From a checkpoint of a small image denoising model.
Model: 3.05M parameters, 40-pixel images, arch edsr, norm none, activation gelu, depths [18].
Training: adamw at rate 0.0024, 40000 steps.
Data: 49215 training examples, 39.0 epochs.
Rows from block 6, named by matrix and row number. Rows with one number belong to one channel. Each number is 128 + 24 x the weight over the matrix's rms, rounded and kept within 0 to 255. All counts start at 0. Numbers have three digits each.
# convs0: first 3x3 conv (model.blocks.6.convs.0.weight, 96x96x3x3), inputs 44-54, a 3x3 kernel for each
# convs1: second 3x3 conv (model.blocks.6.convs.1.weight, 96x96x3x3, transposed), outputs 44-54, a 3x3 kernel for each
convs0.21:104092080145139133149152155122126125111111120114108115101095101121120121135138144148153142121130129113117122130121114142129122134120109121124130139140147132137137116129124137147144162172168115133128125140135125133124142141141139138139154154149143133119138138132134133133121118113145146135146143138
convs1.21:110102106114112121132131130149158166139135138119120123128122132148144151160157164129128136127143152129136132139127132126104095135116102116107113135129138142135144077088092118119117133130124121108121115122137108118132113107120109101106139130120116121113115121115124135130096094111113118122117109116
convs0.22:169157143155132110125111102141134136138138141145147136144148152125131133104106111144130132132108114162145156134136133137129123145144139136128121134130120130125107117110108128135141138149156139127130150136134140127128157157146124128127142121106125138154114121142094112130107096087131121102145130109
convs1.22:168143116154127096143119090124119105123128115116122110137143137120135130113129123131134117143137126130121119110104101141134120135131111125124133124121129138133126121118126145139146145148147114120110135132109153143106182193193120132152106100123117119130141136145124129154141120098148131115151135120
convs0.23:144139148127119129125115126152124095155125105149134123124111095135127122138132133102104103105114127106108118133133132136125119141129113134125120132131133153153159140143145133133131097100105135107098151125115160148144127129118110121119128139130148144148156148144142143127135127118134123118121112108
convs1.23:173155132151134128129118112121100082136113094139131108115111123125118136128116126090119118118145146138163173152144127158142125155150126115120099117129114134133130147155151120133134137143144114091076140122081144127102121135151132139144149162145141108088151130121144126116168166134152150129152137128
convs0.24:126124100130127101123129100123136141121134137117139141137130102135128110143135120128123120151146137162162145135130118125117111118119126118124133113115115105097100108097100138130129147144143074096153067091156065095149092101120118127136134133129136122095147123098156136112134136155119122146141140149
convs1.24:103111105089098097099106113151146146151157169137141144138128122133129132147139139120106130127114122142141139160154154140126138126111133133150146106132135127149165116117118122127124118118114146158196157174202155163189136141128156158146146162149135141136145152147145141129127141158110124144101115126
convs0.25:105100098091114133089140183176176169131123131071047077137133132130131125142152149125152129099137123054100097126122117118111090138113088082093096103116116129141139143159137121128130093089106119131129116117115122104114107116112137178162193255215102110116128140127133170145115124110124142129108149142
convs1.25:111123120138154148155168145177186192127125142076050082136129117145135123159151152156151149134128119140121095124131122148149133153171143116127129130142138160168152151150144152150141127111107114116119128104102116076087092115134105138113158200120113113103121137131099125121135140147126145138117123119
convs0.26:115126145103117123113142129147151149128141148102130142125129141122134140122140146131120122132118124141138151122121124124120132121122141138132121148145127129130124127107097137125112140133123142137133124130138108120131137140135169136125190132107119142168088116148095115139150144130133124116124120115
convs1.26:103122111117136113134152133108126116107120117103114092123134130126139132122143141122127127135135139121139159109123122131125131144125124131117129134117122138128126148126124154141130153141119089112122120122114136124098178160133141136151102120151114142161107128152114132156157147122156131117143131113
convs0.27:123113114105107137117101122124113105108111111145144144110126148110127140131127124099113117151162158139125110163150154145121113141128119139131119118108100112113115118130139116134145119131139158130102141090047118108099173152136128119114109125149029055112120142166109082053132129105117127115135134111
convs1.27:115138176115135158091121127133133111119119115103114104129137133114138154127147162144120104152140143155142153124120119127115110087108115131130128141130121133126116117132142124124119146142147145150124144103039103112104131135148166142105140101074151138143087131207129162190123122123125120121156141140
convs0.28:097107090092114078082098074111127126101102077088082078084098099094097101102110092126120103141134120162164135115113109112118101108109121114107111111126106111109107169158145163142132147128129126154135112126107095095090113112095117109104120126126105125146098119147094109141165160148166142146154152136
convs1.28:129138141129143153121119148108101108113125134140134135090086091115095108131119116157157163130115131110103127113101120103108119101108106116113101120140113139122128168160156148151143142131123090106125093108131119130160100081088097086088103107104126124120140138124136132109163171164159135154138160138
convs0.29:100103096100109105114120112098102098131133114133142128127135136113128133129140144125127129139146148155161160115104097109102101110103095123122123138137133131128124127127117129123114114114108103108091093094081113108087145134113160137100132120100139136133104123149111119131152145139163155139140132121
convs1.29:154166160152154142150157150116115113117113104111114114103109109109115118114116116110102097121108111126110107133132127123126131137139150132124117131119110136137129137129129151143144155154160125114110117105107118113112158135112140113089149126108097124143080110130104117120117106116135120121145129122
convs0.30:106104094100104086103107094112123121107127106129139113119130130127132124123127118124134102152182157157157152135121117123107114115120111111123121101082110111094112145144137122121126130117123078098094074097068077087068115141106129162124082104078122127138127137128113133127108142121125170159137157141
convs1.30:146147149150154147124124125131147153124134123131130137128126124138159141137158146125115122142135129159154157116123126123133132123132133122110117118084124125136125096103121129121124141138139109122146126138136130121125093097097096105095121116114124127109119126121133140139174155150146144142125136123
convs0.31:115116133121105116089079106116116110111113109144142141132131142128121123126124129114140133101139168123142157145139141124109097115078062121126121109116117125129136108111094110123111126138136178137105170127080141105082124133130087109119113136149131114111185178199170140131093113117098123136116121124
convs1.31:125129131137124114095104106140134130133117101148125098136136124130121116131128130092094106119123139143158170135146140119116109121123126140133119150139119137138124103110134138131127130115101184141079171118042179137080119125152132114091150135136146104076171158169141117103140139154100121158100116144
convs0.32:145139128151131121185154129124097068152121087123109089126134135109118130137129133154136115122109100104090080134155170128116131152158156086100113116127136120127133137129143155136134137136139130134164137120117133113110092108125135114092086100101164150122122125125163153138142135145133117106098105105
convs1.32:081088084101105106089108118166143111135137131121108087143132133175163144147151138137141150151153151152159178104127121108098100133113096114115129125100116122110114139147166117117154123105124121118117088089107098090094137136116147150142149131119086089092136114087143142134141157149117142165116131141
convs0.33:051063069067077082082089100113115119136138144143142150107120124113120122112117120195183194150152165094102117104093080107100097112097090139131124128125124120122127114122119138145145162167166143133116140128118145130129091107130124141160140155176093101109093100103111115113148145147137139136129128126
convs1.33:204194192193180171178160148139144145147142142140128126164156152154146145132132138094087098079074084095093094166158165158154158158149150129136140128128132112110109071080096100106119125125137194173178161143146135120121100097107106107115108120127162165172151151154142143145095106119119125125121134130
convs0.34:095125139101123121087091079120124111133121085105086037126125132123128142128143155159142138141123114123118096138133132116122123117124122112120137136144156157157154139121122148123116127106096110121109127134105119115069150138138133120122114098108163161147139141152108114164073076090112111119118111108
convs1.34:137138147122120129088089106154136139147147147153175184137133125132118107125115114142154151132136128096092081101113134104118136157145149116121133137132136132129145128108089138118104117121119150124109145140145145155164144158144133135138153107121144133149132104098116079052129119108128127127121128122
convs0.35:124143177104119150085084099138113094145123108157142137149160173136143154119120122107124143124135154132138125132126122143133119167150128142138135132128119136129119129127119146145135163166169131123104127098062148118072075077085081110141090132175145165191130147171095089094130144161132156210111126165
convs1.35:138170236142165229153156199117111106132124119142139126140147135135137142127131137108107099128121116108106106126128131111119112131127125121121119130131116117119119104109109134134123124129126135128110155132128173150140128146155113134144125133128135132123155159171136141160135134146142144155138148144
convs0.36:167111093189135117190142123160126102153119095141111093122117131140135147147139144110144145111145168128156182137111110144118109155131112106117125117120123143144139144162159126153154120147150154123098156119088152117090102132141088112116112128128167165173167177199131146171101118115134144144156165165
convs1.36:170138093196139070197135064130116101151132112139126113131113110149124127146129127122149164106132167106134173115119095125127101141140114114112094128136123121139131112153187100125150114121130145138099154137102164156122117128127103121126105125147145124139175142158180134131120104103133124121139138133
convs0.37:135129129155145133171163152145137128156158145173170156125132144146151158150156172130137126135142131139133131121124124159156151176165156144140146142138137137140136160151142135134130129133127120096092130118118148141140212217206134139135086085081105108125115120135103125143138142135118112093133116108
convs1.37:089071056131115101171164147105101098110112110137139142138143137112119113114125113163161155129126134100113126082096100071080081108113095143134130143131136123128117181182161173170150150152146069077100137143154135152158231238237136147160073082101164172181152160175140147167159152152139132138152135146
convs0.38:093100105139137132185168154071073067117118105186196177114112120134129137132125128140157147107129119095109104110111109143144150160161157143132136137129130121119123144142141128132127127138131093097081121131114159171155204209196117110114056035050129129131113093095121087091124139143102113110111109113
convs1.38:084085099095106126106133168086087091142142122193206169119117118112118121109114122136122123143140155118127146085098106099111116108101104140127125139132134107098108121134139110124120130166153078081098109122124152181168183171155156123128131091127151147133127132134111119140106109130123122138116113135
convs0.39:159130102108098092141139141142127113138122103119114112133115127122132145141158175107118136110146157136133145134150166143139138143137116136134132128121110137123110119119117131137139132135139088117113133142114138119079167170179190143089117103096143115098079125189143154164134121117163148131123120132
convs1.39:086110144123140156119128134130141142148125105131117102100114126130148149125135127126124125120132140140147151123128123091097111102130149149151146148128122129128122124132117117107090130125116131107067103105068111125108198184189160116066101092092081091090090147202176162151113126123147139124123115113
convs0.40:128127115134135140130131149113110109072082090036050056127123114132139136140151154143151147140158152121143140129126131113107109104092096108111110135143138136134133160175172149156151134135128107138136111126122093102094148138146156150143177175162153131114152135126152141137158135128160135122123123114
convs1.40:117121112126125113095086080150144146130139146137145163120122118130123121153146147109103085104090078109095086167145144150111102146106087134142144116125137116120129090097102096105109095101110143125131123097108087064084130149159139151165136144161149128111152133113152139111127144149104106127098085100
convs0.41:130120077100098094098096083130132127115117125145163176135139148122134157113120134155161150152175163137136124100097087103092083123116094147136132149157145136137134114100096114114116128135142088094070145126076170156115156162159151152146092116142113138179081126189103093089167151143157159151105119129
convs1.41:128118107131140131148133101145156174148123130160145152128127125120136151129140155121105093094107104114119120120115113126112105136138141139131134152131128139124115127124115147132115151140129154126108155121077122121101112142171138136100146137123129120104062120179046102147105120129108108103124106100
convs0.42:122126108095115109108122123123120119129122110129123119124127143098126152099130158142121110133146136148146163102127138119134153115118117128121124135126131130136145137118097165138113171153129080095105128121105148120090157139158194155117134123111103117122030112187098132163155132119163161131144143125
convs1.42:101118111092097086142135103111122120129120092138135115112133160095116148123127133151159149153153153153146140107118104116126133107125136131128123135125117131129120155136116159124100133112097142125067132150104134160133160152129199160104137154155106146194043125215094110141124114118157141104165134133
convs0.43:132172188123166188131157172113122140119134149131139150141140129121119114119117112141125099144124092145126101128122118127119121128123128121131151118121141106112118094106140127132159143151167098127146098133162091112133139131153144137151102106132140124083127108066133122099127128127142140136140139149
convs1.43:092124191067106185071102172130126126135130142128132165150147145128124125116119126141138122149138102147125087117128156128140160125131157126129140120130146113120134107113113107116129119138155100123180088130201094123189102122140115138158108122144159144136148114096171138109097116132112126140123127133
convs0.44:151147142145149153140153168170170163133138137064064069122121127128129134135141155116129129132142142152157145143140143144145139141139135110118132125132136162158154191197184166163149108093085134152147118121110078071054121112102136138121173194174088095090112129128144175173122107092149138127153154140
convs1.44:097090087118103092122100086130132131088103116084090111111119116112108104140138134152149132132126106134120099125119112133135129131138142110108103109114110135143140158154137131131123108105101170168158150143147092087110102100095120124116127143131138144154152151153134130121129134133120123126124123119
convs0.45:140106098193122086164100076167135110134104086156110080105116130145121113143117111105098124078105156090109161132115102132114104167124099122119119116127136138129123097107108093122135071093112180124098168107073126085060148151156072128175125151174105099091206179166144131134114128133111134153147143138
convs1.45:220162112200149093165131088201171146145126108167138115152140120134120105132121128100116128119130142097109104126116119140134115134137140113127132122127136136142138093120155115122132100106112182154118217148066157135087043092108067107107134143160158113105203165167092084088124130124077093134095120131
convs0.46:123099088128112105118112117109111110132123126161157156110106106101102097085089089162151141137133125096099093125131125130128131125118117125127138132135140115115122162171167149159156137143146123143140127126130145133129130147151092102115068078094116131130113128129107123128149133114149140123133123106
convs1.46:170172148138137121101093085128125129141130135166156162144150163141156163124134141111107128084088107096101117142128130125129145134145149148133127150134131125120121131149151121134140081090099143115111130107112121108112102102104094100118102120127119135132121128118147150135112126131111113130138126130
convs0.47:170161144125125115102100091140121089132113082141125094159143127159154139145141135125129125112122117089100095120107098127116116153143145108110111117112117121116115135138155117120132119112114124112096115109097118118109119126119131146132111120114169159150155144143156152155132141144112132131091121123
convs1.47:143169173104126141081096116098108121130139138147156164077088094083088086080076068088097083105106099102112107165153168153153162155156156132131121137138138153159161154142140171158155176167172115123149100119163103125169110104099137127112144143120138112081122099068115090058103119136123124150124129148
convs0.48:064060066124131132182196192129128118125120115114114125127122131144136139154154154160164144135147131120128122088086095118118122133127133098098106119117124149147154150155141122125114096091082101118118122136139161170172150152149155164144178198173100119128111127133146161158107116106114121108119123110
convs1.48:069064060129131122144150145144145142107100101094081081121124126135137135119116117177176174140142145136140141098095099134127126157161153128116116140135131134130129161174159143149134134132114115102109125115132111110134131134152123122123155176174122130130129148148101112111113114124126133127140127124
convs0.49:104116158078103145076105140109127154111124153096109139138141140124125123117116118154132106163134096163139117147148152124122134103097108121123119135136134115125125120109104149139135159153147113111128134135153132126132162148139159138124149122107086088098067066076093083082122102100148124111138121115
convs1.49:137166182107144174095137175127140159108126140097105117132141146127135134109114113127109088129116101114113109141145153155155159159148145126128137123125139133133143107109121141138145148147152078101125088126156107122134111093097118122130121133137164180162157165148155163159113113116131137142123130144
convs0.50:140108092100106116092112133079096113140129136115130151146131129150153158108136147182136116189129103198148133135137126097115127092105123124119117141133116126120113122132134150143135145139136135125108098107125147117103071097127170114102142106103168183182056112143044101147133112087185146116144133118
convs1.50:099100080128122099221184126105135141125128141116134134102136142099113113141150141146116082145128090144146132117126131112124130122103089162132122154120107139122131145124111132121127113112120127143132116140125083100110147122102187158145061090105084146188000071125096122160125111082180138092171143107
convs0.51:156172188128122128106092091130136140128137136128148141133142145129131135119124127112123126112110116144153147146135130144143147130139151141134123135137126131133129135122120140141133155157148157151149128126127105109106139132118132119128149123128131141158110109127094086110147148139111112114107109109
convs1.51:150148135130129116106111110106110103111125121115140117129138133115121115123129128131121117122114116111107120103113121116122128124120116129126128123131129121128130142123121145138134141144134122133131137141127162162132157158145123112137099083121125134139126119121140120116167160143145130129108105107
convs0.52:128117105132116114105090101108121143114106118111106137121125141118129145127133136106107109105121141114107113138132133128116117145127104123113104133132128117124119125118102152149145151148149112119126139116084124117106173135127136117109116132153085087100130164218125120117130123106146141133142132124
convs1.52:125137134098107113088104103137166197108130156091112149130127140108115138122126136146146143135157163118125117104089084119112101138154152127120125144135130149138137135131118137111090119091090108095053134120079129147134108113134134102064192161115145131122141168200105119120136122114146137122136130120
convs0.53:109142162129144147137143132134121119142134130149149141129126119123112099111097090121178184108162169111166163125112121119127136117131147140143128141147141118129128115119127121131144140148162099107133093115151082108145137166173113149164083113133137084042167090030147068016055137175058131172056119160
convs1.53:142141178125142201122138190135114126147130141165153152140139139133124118123118105115123124105123131119133151180160149149129142128111130131141140121120123125117120069083090108123129124142154168147202186175222194195239172185168144155153124123139163146122163132099162137119110116135108108124110110130
convs0.54:135131129128135139110123132097107113124127135157152154137141139134138134115121117113124130132134140094103112130126118125124118126122124140138130122121121129127126138144154135143156164165176129142136139144148172168176160161164162145146139131136118117116113108101129117099125120128136128124116109108
convs1.54:094118132092109124103110117137137129123117105132124099126132125125132127113118116123115117134136141180188190118129143121125126113124112118103101126108109125108108098095093096102111104112115129143148116124124124131120131126129125114109138141142095091067111109091132126112135133137129121121118115127
convs0.55:126124124127125125128126125123123123123122121121121121131131131132132133132131132132128127127123123127123123127127126127127126125125126130129131132131133133133133122122122123122122123122122124122122127124123127123123122121122121120122122121122124124122122122121120121120127127125127128127131131129
convs1.55:121123123123126126123127127121121122121121121119119120129128128129128128129129129127124129124120128132131135123126127126130130125128128133131133131125131131128130125122126124122126124123127128127136126123135127126134134129132134127130132127129125126122122122119124125121135138139130128134135136138
convs0.56:163153165182144139167128126118117126115125128139142113137136128126107100127106106114140142114135134105128121147123111110108104128125123133136137109121132126130135106127137113138145119143139120113103122122112113120105091126140069129172110140152188160138207153103148141146099130147107127142131139143
convs1.56:174133111177132113150116127151124122142141151143146152145140128146139122124120111106115114112114100103094096146134136145135143157135130131138132112133132120126117107132156098123148106127139145138141149141146164142136098108115056108150121131139124115128187116076142107087111118123093109138094112134
convs0.57:086110133163150146170150141143136114126114113178155135084119152120127145130144158123119121115123115110119128072069076141141149156145152144138142127138133143140137131123119120128133145142142128099079145113097131096072230181133104116116102087063071103127176155135150143141176152127116136132116112111
convs1.57:101118122083093102145147144144134118157122093188164136137141145100110124140138158154134117146141132167151136087092104107123125079107123109117126122125132106117126132134138154139122148138137146134106177145095106107083129130120158126085111117119142125118092129160070096112088109133105111117127134140
convs0.58:141132139108102108101091094103102093116117113135137129092094102091092094097088087119135115146153136140152131148145147143134137142140141113100109095071077084067077104115130123132142131145157112126126118117113123126126119123124122126130113126136147134125154136129160136125127122111158157159138130133
convs1.58:147148136124122121123127128121117116130138145132142151106118121102110112107107110081093115114120145122125142146146149152160157131137143121127140136134144138141145165166167149151147148144140171170161127116127123110112091088114106100122126124134129125113139137124136134122114119127117114122113116123
convs0.59:074099133147138134151139129120120115119117122127109083114135150115112118100100103139136135134128105124137132147121094119118132140136151113115119106119125132128131160149133131126118099093084154119087102092088109113111146137120090120148152129096116153189173130089104126159109119128126130132135127114
convs1.59:126122122132137140118135147141135116116117103122119101139148148124130129116122134170145141148126117125105098100116124127138136125121105118123130106105116130128123162160167149152158147131120138132129170154128166116062141145121113140159161157140128144166141113099065091129134127134120118136118129140
convs0.60:118112117127109090111101076079079084092095093123120100100109115113119124113125138092073075104093092100090106139147141129151156158174184143136128150146134126135138149142135131121110118102083131099094131108104129119116132134132106114125070075103108101101116106099126121124111119122100095091101086070
convs1.60:114137153110139177124160215148153162146151160163164165137130131137130128113104103134139147113113116090087086113113117108097098112116109140138130134139139118128134133122101126113099112096089134113130142132159161161188146143148145136152140130139155161175126126136117110107133146144130149152139159156
convs0.61:128099077181132090157114081094117127119125128098105117114122128139136131139136121051083089048082103079120134144131127135119109155125099144128125162156145145148141101115121105126132112125134112104104130127129126130142169182189131150158145153146222161115248181122223164116093101102106110097112117104
convs1.61:126146155106113106095111096091105107097111113107128140124131149130146155109123129039103155055124165087130149177160137188161119151143119123143144144145147138133132101113131134127132155145147121122131138121113140139135156142134158135129195159149208161124191169139150150141133137122124141130134133127
convs0.62:103085079096103111133137137125128126114112110112118132129127144134143153122137142170138117174145129150122120119132120121135133117120128129125126141126117126117118133135132146142130145136128136126120119113106153134126117129136166134112114115115099131148052115150099126136148134098158144113145138114
convs1.62:116113106137132100187169124127134111141129111120119119103120131115130137131147151157134124155124111150137126129125114106117117116117111141133129158139116132123113136131130134130125142126120168163124142154108098103087149141138156135120110130141100143184033113188090135174109114105153124092161138112
convs0.63:112099110099079090109107111111115131132132139145140146100096097105111122126129128160138127160145133133128131142147144118122129123131134117107111129120114137138131142137134119122130125125129079082096126127124145131113118125125149166168144155157132136148112114135141145155132140142146144146108109117
convs1.63:159154147143140131108111105139131149159161181186198214133130124122120122122119119108119130114121146118132162130125121136117119174155150139135133142136146154157156125117115120117118107110124135129119147132135147131152089099125093088090131125114148148141119127128113120113137135125131128123152142138
convs0.64:111119120106122142141112125124117121130126113166160166115130147152167177120111124130148106139139137157148125166156164128126120137131142117120134098096111125123110137131127103114123116119123131140122103112083109094086150151133068070050107117111113097076162178206130113101131143128130128138146162172
convs1.64:101125145095120138102135148126114121147150154116114130148156162130129137143138147133137139125107128165162164162158140138154177096083069111117125127109122137125130140127126150141136124135146145146157095106130073082109138135137196181184157118082148136134141112064202223227084102111138147141119132137
convs0.65:096081077143129124089100116097112119144147133120117126123114122122118123104105114136124104160139111140109097135135136145150150125128130133133134129133133139132134166153141118119118107101098158159138108140146119143140104094089094099094178155138120136133145150145058093115157143134161136111140112108
convs1.65:121128107158162134183159125113125147145153146132134136129133118139127117142123108174162155155145142172160145100116126119126127152164169132125128148140137133125128120116116109108108105096098140165170107113115090115133104106126133125121084109125082110117057098124113135145140134115157151133152143131
convs0.66:147095078160115101167121115149121103141113097144109097108126143121134141133140144120115139122125151097106145125109100131119102129117102107107106129122114132130131148153133123126109100100093159113088173113078192137119094133139078129134076146153104128167121152186125141157121126117129132121127131119
convs1.66:171132107177139102179136081155146134153131118135116110113115120122123132135131142137146144126134136125126123146128107156139109149153120120128124129126120148148133146155145138132114105086084181141070179128047143112058106138145117140134133144133125114141101112158093105148131125119136133116138128111
convs0.67:185143109190130090174110077170137115165137120152130114119122114124115102137120106093117141097131166085118155126101086120098083116106098118130136130129127135126123103123128102130140105135144167105074190124090193137108033106148040117165063121153185164146182149129160143138103137147089113124101111114
convs1.67:197116057213134066212139074163138136161124121159132114148143142154145136148128116080111110077111119099120132191157155175161162177153140131146141126136126120128118094121147103134163124143158165123087166110059175110054080116119041106117063109126127113118151129117136133135132137110109121114094118121
convs0.68:171151135136122113123117111152154147129122110102090081138132129136137140147151152133133132130118122184165165102108113112117120119129140129123126136134128135129123115114103147137120145127112152186202109130145061079092132125108146134117144137118116116106083111128088121140127100087162130111177158137
convs1.68:129128092140133097149141105123124113095112115070081088111121110107113101136142133116113112096089094088080082128140151143152152140146133130132136120125125131132132111097101148141140122121120105144169081115148062085101157147143150138133137134137111119123134143147150149144119112116134118129149138140
convs0.69:148160157112126138102104113172172158124140145124143141121125132121120126143142138169185170151168153165171154096089085115109106130118099130126129148140139129118126056068074110130132135151146169169152155149133137129119144139139126120126093093088128131143133127125131121110127131128097105107105113119
convs1.69:151151140153153156142144152172168168112116124104108117155148141119128142137136144093092089097088098103097098146151147150154140137141135129129127120109117121118109036031044051046052055052063093088086114090089136127136132123127108115117138137127096101099093107111085104111130126127142140151146138127
convs0.70:148151158150153156141148148129135149138143151148155164139131118129132127114121122114107104131127121153153144138142143139141140137141133152148138147145132123124115122118117115116123115115128126113114111093100108095097117136135126140135114118116133127126127120118131129125144143144121117121124119121
convs1.70:111112117130126126153146136134145154138144150164169170115141139107136137126144143103122118102118118092100097141131143133132134142146153119136140102115118115125128171157158149131141132123129154124131158138149154155180136155166116137147092099109149158162139142140135133129148162155126131137158157150
convs0.71:134131117147134117146128106131126121138145142150162153140141132131126118114105099110125125106125124094112125137129126126114114108109115120118109129122116129129129109120122116131134130154157138120091153137112179163146110123128118126132141127125147144153161127120147104092109111102110114106111114111
convs1.71:153136129152131123169143133128126125128117104138119089134132134142140132131123119113119126116132140138163170150153139158148140141118115126132129131129136121114115101111137093107131107124122132115113142120089168140087098108103109125141126141174144117090147116098130113121131126127128135141119128139
convs0.72:065102125103152198137173204129144154111132164142140164112113111125128130127126126136133130162163149144139115115123133129125132118123144121121120124127127126129131143147156123125139119103104087137170092127152071122159195150140112106128129149175048076091142152135125106046149127130148142152141142149
convs1.72:054112169056127202082143189115128132106112121088093093131116097118115116152155151142131111141125111146138119105122128134138133106132142121129128128122133136124134159149139140132125138123120061118186116140177069123196114130164168161154143136113137123083094107097134167167118124141136140147158152155
convs0.73:154162162151172180152172186139123101132124114127128142142116103158153136147157141135130115140135136117132153149150163128133136100099097097106104096105109090075087128129146123130140145154146130122129121098110130088084097075074096057055121063040153155135157146122151139118130108094173140119167145118
convs1.73:179176148183168151163153140124121124110126145125146156127137121130132124116117124098088125091093138090111160103110133118111138124094105122121109128130117124129111134118127132128132105110127183160206183156215188185230126143150125145155126140144151130092182140094203166131127158157118143142125138135
convs0.74:121112111136138143168194201143127101148124107139110110118114119124118116127130125121143134125143147117128142100100105131130123155146131114118118118123122145146141138144128128125114094087089112112110145134128169154158126148143104143126114168128104109118119127121146173154099116124116126138126138138
convs1.74:109105101133129127140134124180171164150130126152124119109115126124121125103107111112133139114131127129138132112113108129131122145158137113115110119123117138136131154165147130134124126116109118114097125114114121100106131146160128150138141184152129120114137136124123123111120130121132149135135130132
convs0.75:044071090086109125132149156100088067111103093108106099098106111106113118119118122213193192170161163145142135112115115114121126104116124127128124142145141130125131120106104124116115156150143141132122140131121133126115174172163152141139128112113090107120070098120068089110134129138158150155149154162
convs1.75:112090093119105118136118131163165173169167171154151150152147144140134139130130137126125136117116127135131147126127136128128129119126134134114106138119115124113111082080080093094099111110113163149167139124140108097111144129112130125111134130124104114121119126127122132132088082089107099105114103100
convs0.76:098128156115150177137164187104120146118132149127127136116121123126135136134145150147118117132094086155123106104105110123133151144150174135129133119119128123116120144129135147124123137108100106135166098126161083101125200163159152120120097069066132127099103107084128137129130103104128104105139117112
convs1.76:073111139077114151090130166126130143124141163137160188121130142104101105128134134136147138143133121129112094112128143116131141131130138125131136128137132125139139178139103166135116146134129092118149105133193110146204193177167165150142110099084153161151132135115164154128151151140144142130153161145
convs0.77:075062083125090090147126115171169165183173166171159153107107108102095095107097098146123105151131113140124106127130132098103107106118118100089084103099094096098100166175174170176169147146144135123117150152138164170159099111114090123146081115152108110130125118135131122140151150147135133128091097102
convs1.77:155167182163152161194167166142141149133122138126122143135107107111100122103114137070080084066076071068093089133136122145151134127135135117126136113131149104114134132126133123123127111105105180168152176167152165152148147137143132122136127118134138134122146153137167169152117120121120139135144146143
convs0.78:126146164130146150114123126127141120165142114139120111128126112158145116145148109120140144089126118089127133132133143138134132123132137125109116114097143106094167159165141158151132165151130145145138149168153123147142138138122114118102100113098074109117100117121105123116097139115111183132112165152
convs1.78:091131145102112117092102085141113124137091106122092096137110136115107140111115125146119117118118127115127138144103102130121125098131132130141134136155141120135126118094116126099112137104115141113100114082086075072099161129128141128122146168124121133138117137138132140137127146127114145105129138112
convs0.79:109107097127116092134118092113137152133158172154182194135122111137125103134117091150178175161181168126135114141124112148132119135122110133136130125125124118124124115122126114130147138159180102118112110135135123140149120140157129151177118132161172147112178134085151101055120130138110133143104119127
convs1.79:148139158147154188140145181121133166119131154112128150143139143135137138127125125103095087111114109125125117141132137122113116129121124127122123125125126113110115065074086111118126145159162124101122140132137162158154105095090095090083092090086138121098149132118151147155101109121114111118118117129
convs0.80:152154142102105113097097112158147139146135132113098096147144125121127126141147150147137139121121121108114108127119112104093088092073063109121128122121118122129121082101110124122124154149148146151161140141140126114113086083084109127126138166160146141116110117110120133130141124112144136119121130127
convs1.80:146145146155161161111124128173174170131116107101082069149137118158148134150144158107119114093113105079087088157145133152137133140128115136138135130140142149166156071061061126112098180171147145141153125115109114097086075114121090126131135149143113107101126120107149150129120128123107133127096122112
convs0.81:155153156136133144100088095102103093100114114112126119109091099115108110096100113140135125137136121145151137105146170129149156144144143100099121104093099118108106152163150176185176156157143108131116120135111105111084137131154120115115123110103135134144137134147134126133157147112150143109158157138
convs1.81:154156155103105116090095098125121120122119120140142127100111113082089096067075084063090125090091112099081088116118116135143141137130111142145142157162147152146130184162147130118119136136140130133137151146156133134141102107111126119121147136143125121121135139135146146132130140135129127128139129132
convs0.82:097097097099107109082072065112108111113112110112117127125125125122119119118118113141165162123128131117120112154156159134130135122123130107105108124121124168160147191179165153157153133137136120170190098142163100118140177145120157132119149132126167151151150134138124098098094099095115113113108120118
convs1.82:149183197108145168074108134146137142170157160174169167135140147131131131129124114125156178136152168120122121183183181154155154114127146121112112119116123141146155135145156130136140129126132177142135168140143153144151137150133144146139152155151139143152110127146129134134106106110126117119141143139
convs0.83:118085086122084085115074090146141124148122097152113084108128141122140147140146145127093131129105138152108132118113103140138122140137118122107101124118107133122117161150125158147121161141128185117089178093060168094078120131135109127126083119141090104131080131190089124149149129118131130123123114107
convs1.83:120125139130130123137135112138133125117114105112113115100114121107126144126130140155144117147133116148120088123114097124124097127157128135136118136133129132135127154134108142104074107071068194137038169122024147126058164155133154132098147137111093116168091139205108118137167149112149131099146136111
convs0.84:168132108206155113200148104127123117137138124151165134147132107146124108142115103083121130101134140100131128138118100126111097116112115123136136116128128123125132095117130101130143122152157109102095114110114121125126095127131101130146110118132206162133209152113175131110109129151102118131124125122
convs1.84:157111071171127094163129122139119139141139153150157162133129114135125113131118114111116122105126130101136149148148145144135137155113117126141132120142145116128127107132149088118132077111113144128133145141129157149124084115114071118141100122142154121111173114091157115103095107116082109139073104128
convs0.85:113118115106113116089098104088097112118131145150169184124141143116128132116117113148143145146150148096112112108108100125118112132128126132138128130129125116115119128136138136141144158171177122126124137139138145140136102114121112119124114122135131137140114122131111107106148133128145140133109111110
convs1.85:179148119148120091127093065097096099112118110120124127135138129137144131127137129097088098085090105111119121127124136138141148141144155142133135144128131128118118138141146134132132130130134138120133130123127152148142136141155144138140151151153132141146120131139098107113106110122120114112109105104
convs0.86:174167162130121112122116106184178175135131128102092085123120129123127133149159161082090092130129131172170173128141153104112116096097096141127123148144140146146144117115099142140127160152138147154162113119119086085084160157150141137127123117102081086107127133148147165179139142132164158147160159153
convs1.86:081065038088078052096095070149133120158140138122102096139134126152159146152169156150150173123118140115116137160168163135139146120133132129124127130128131142146140168177164145148151131124131113120119112118136091093119156163173144155161134145141113130147126150163119144155157159159133141154118116123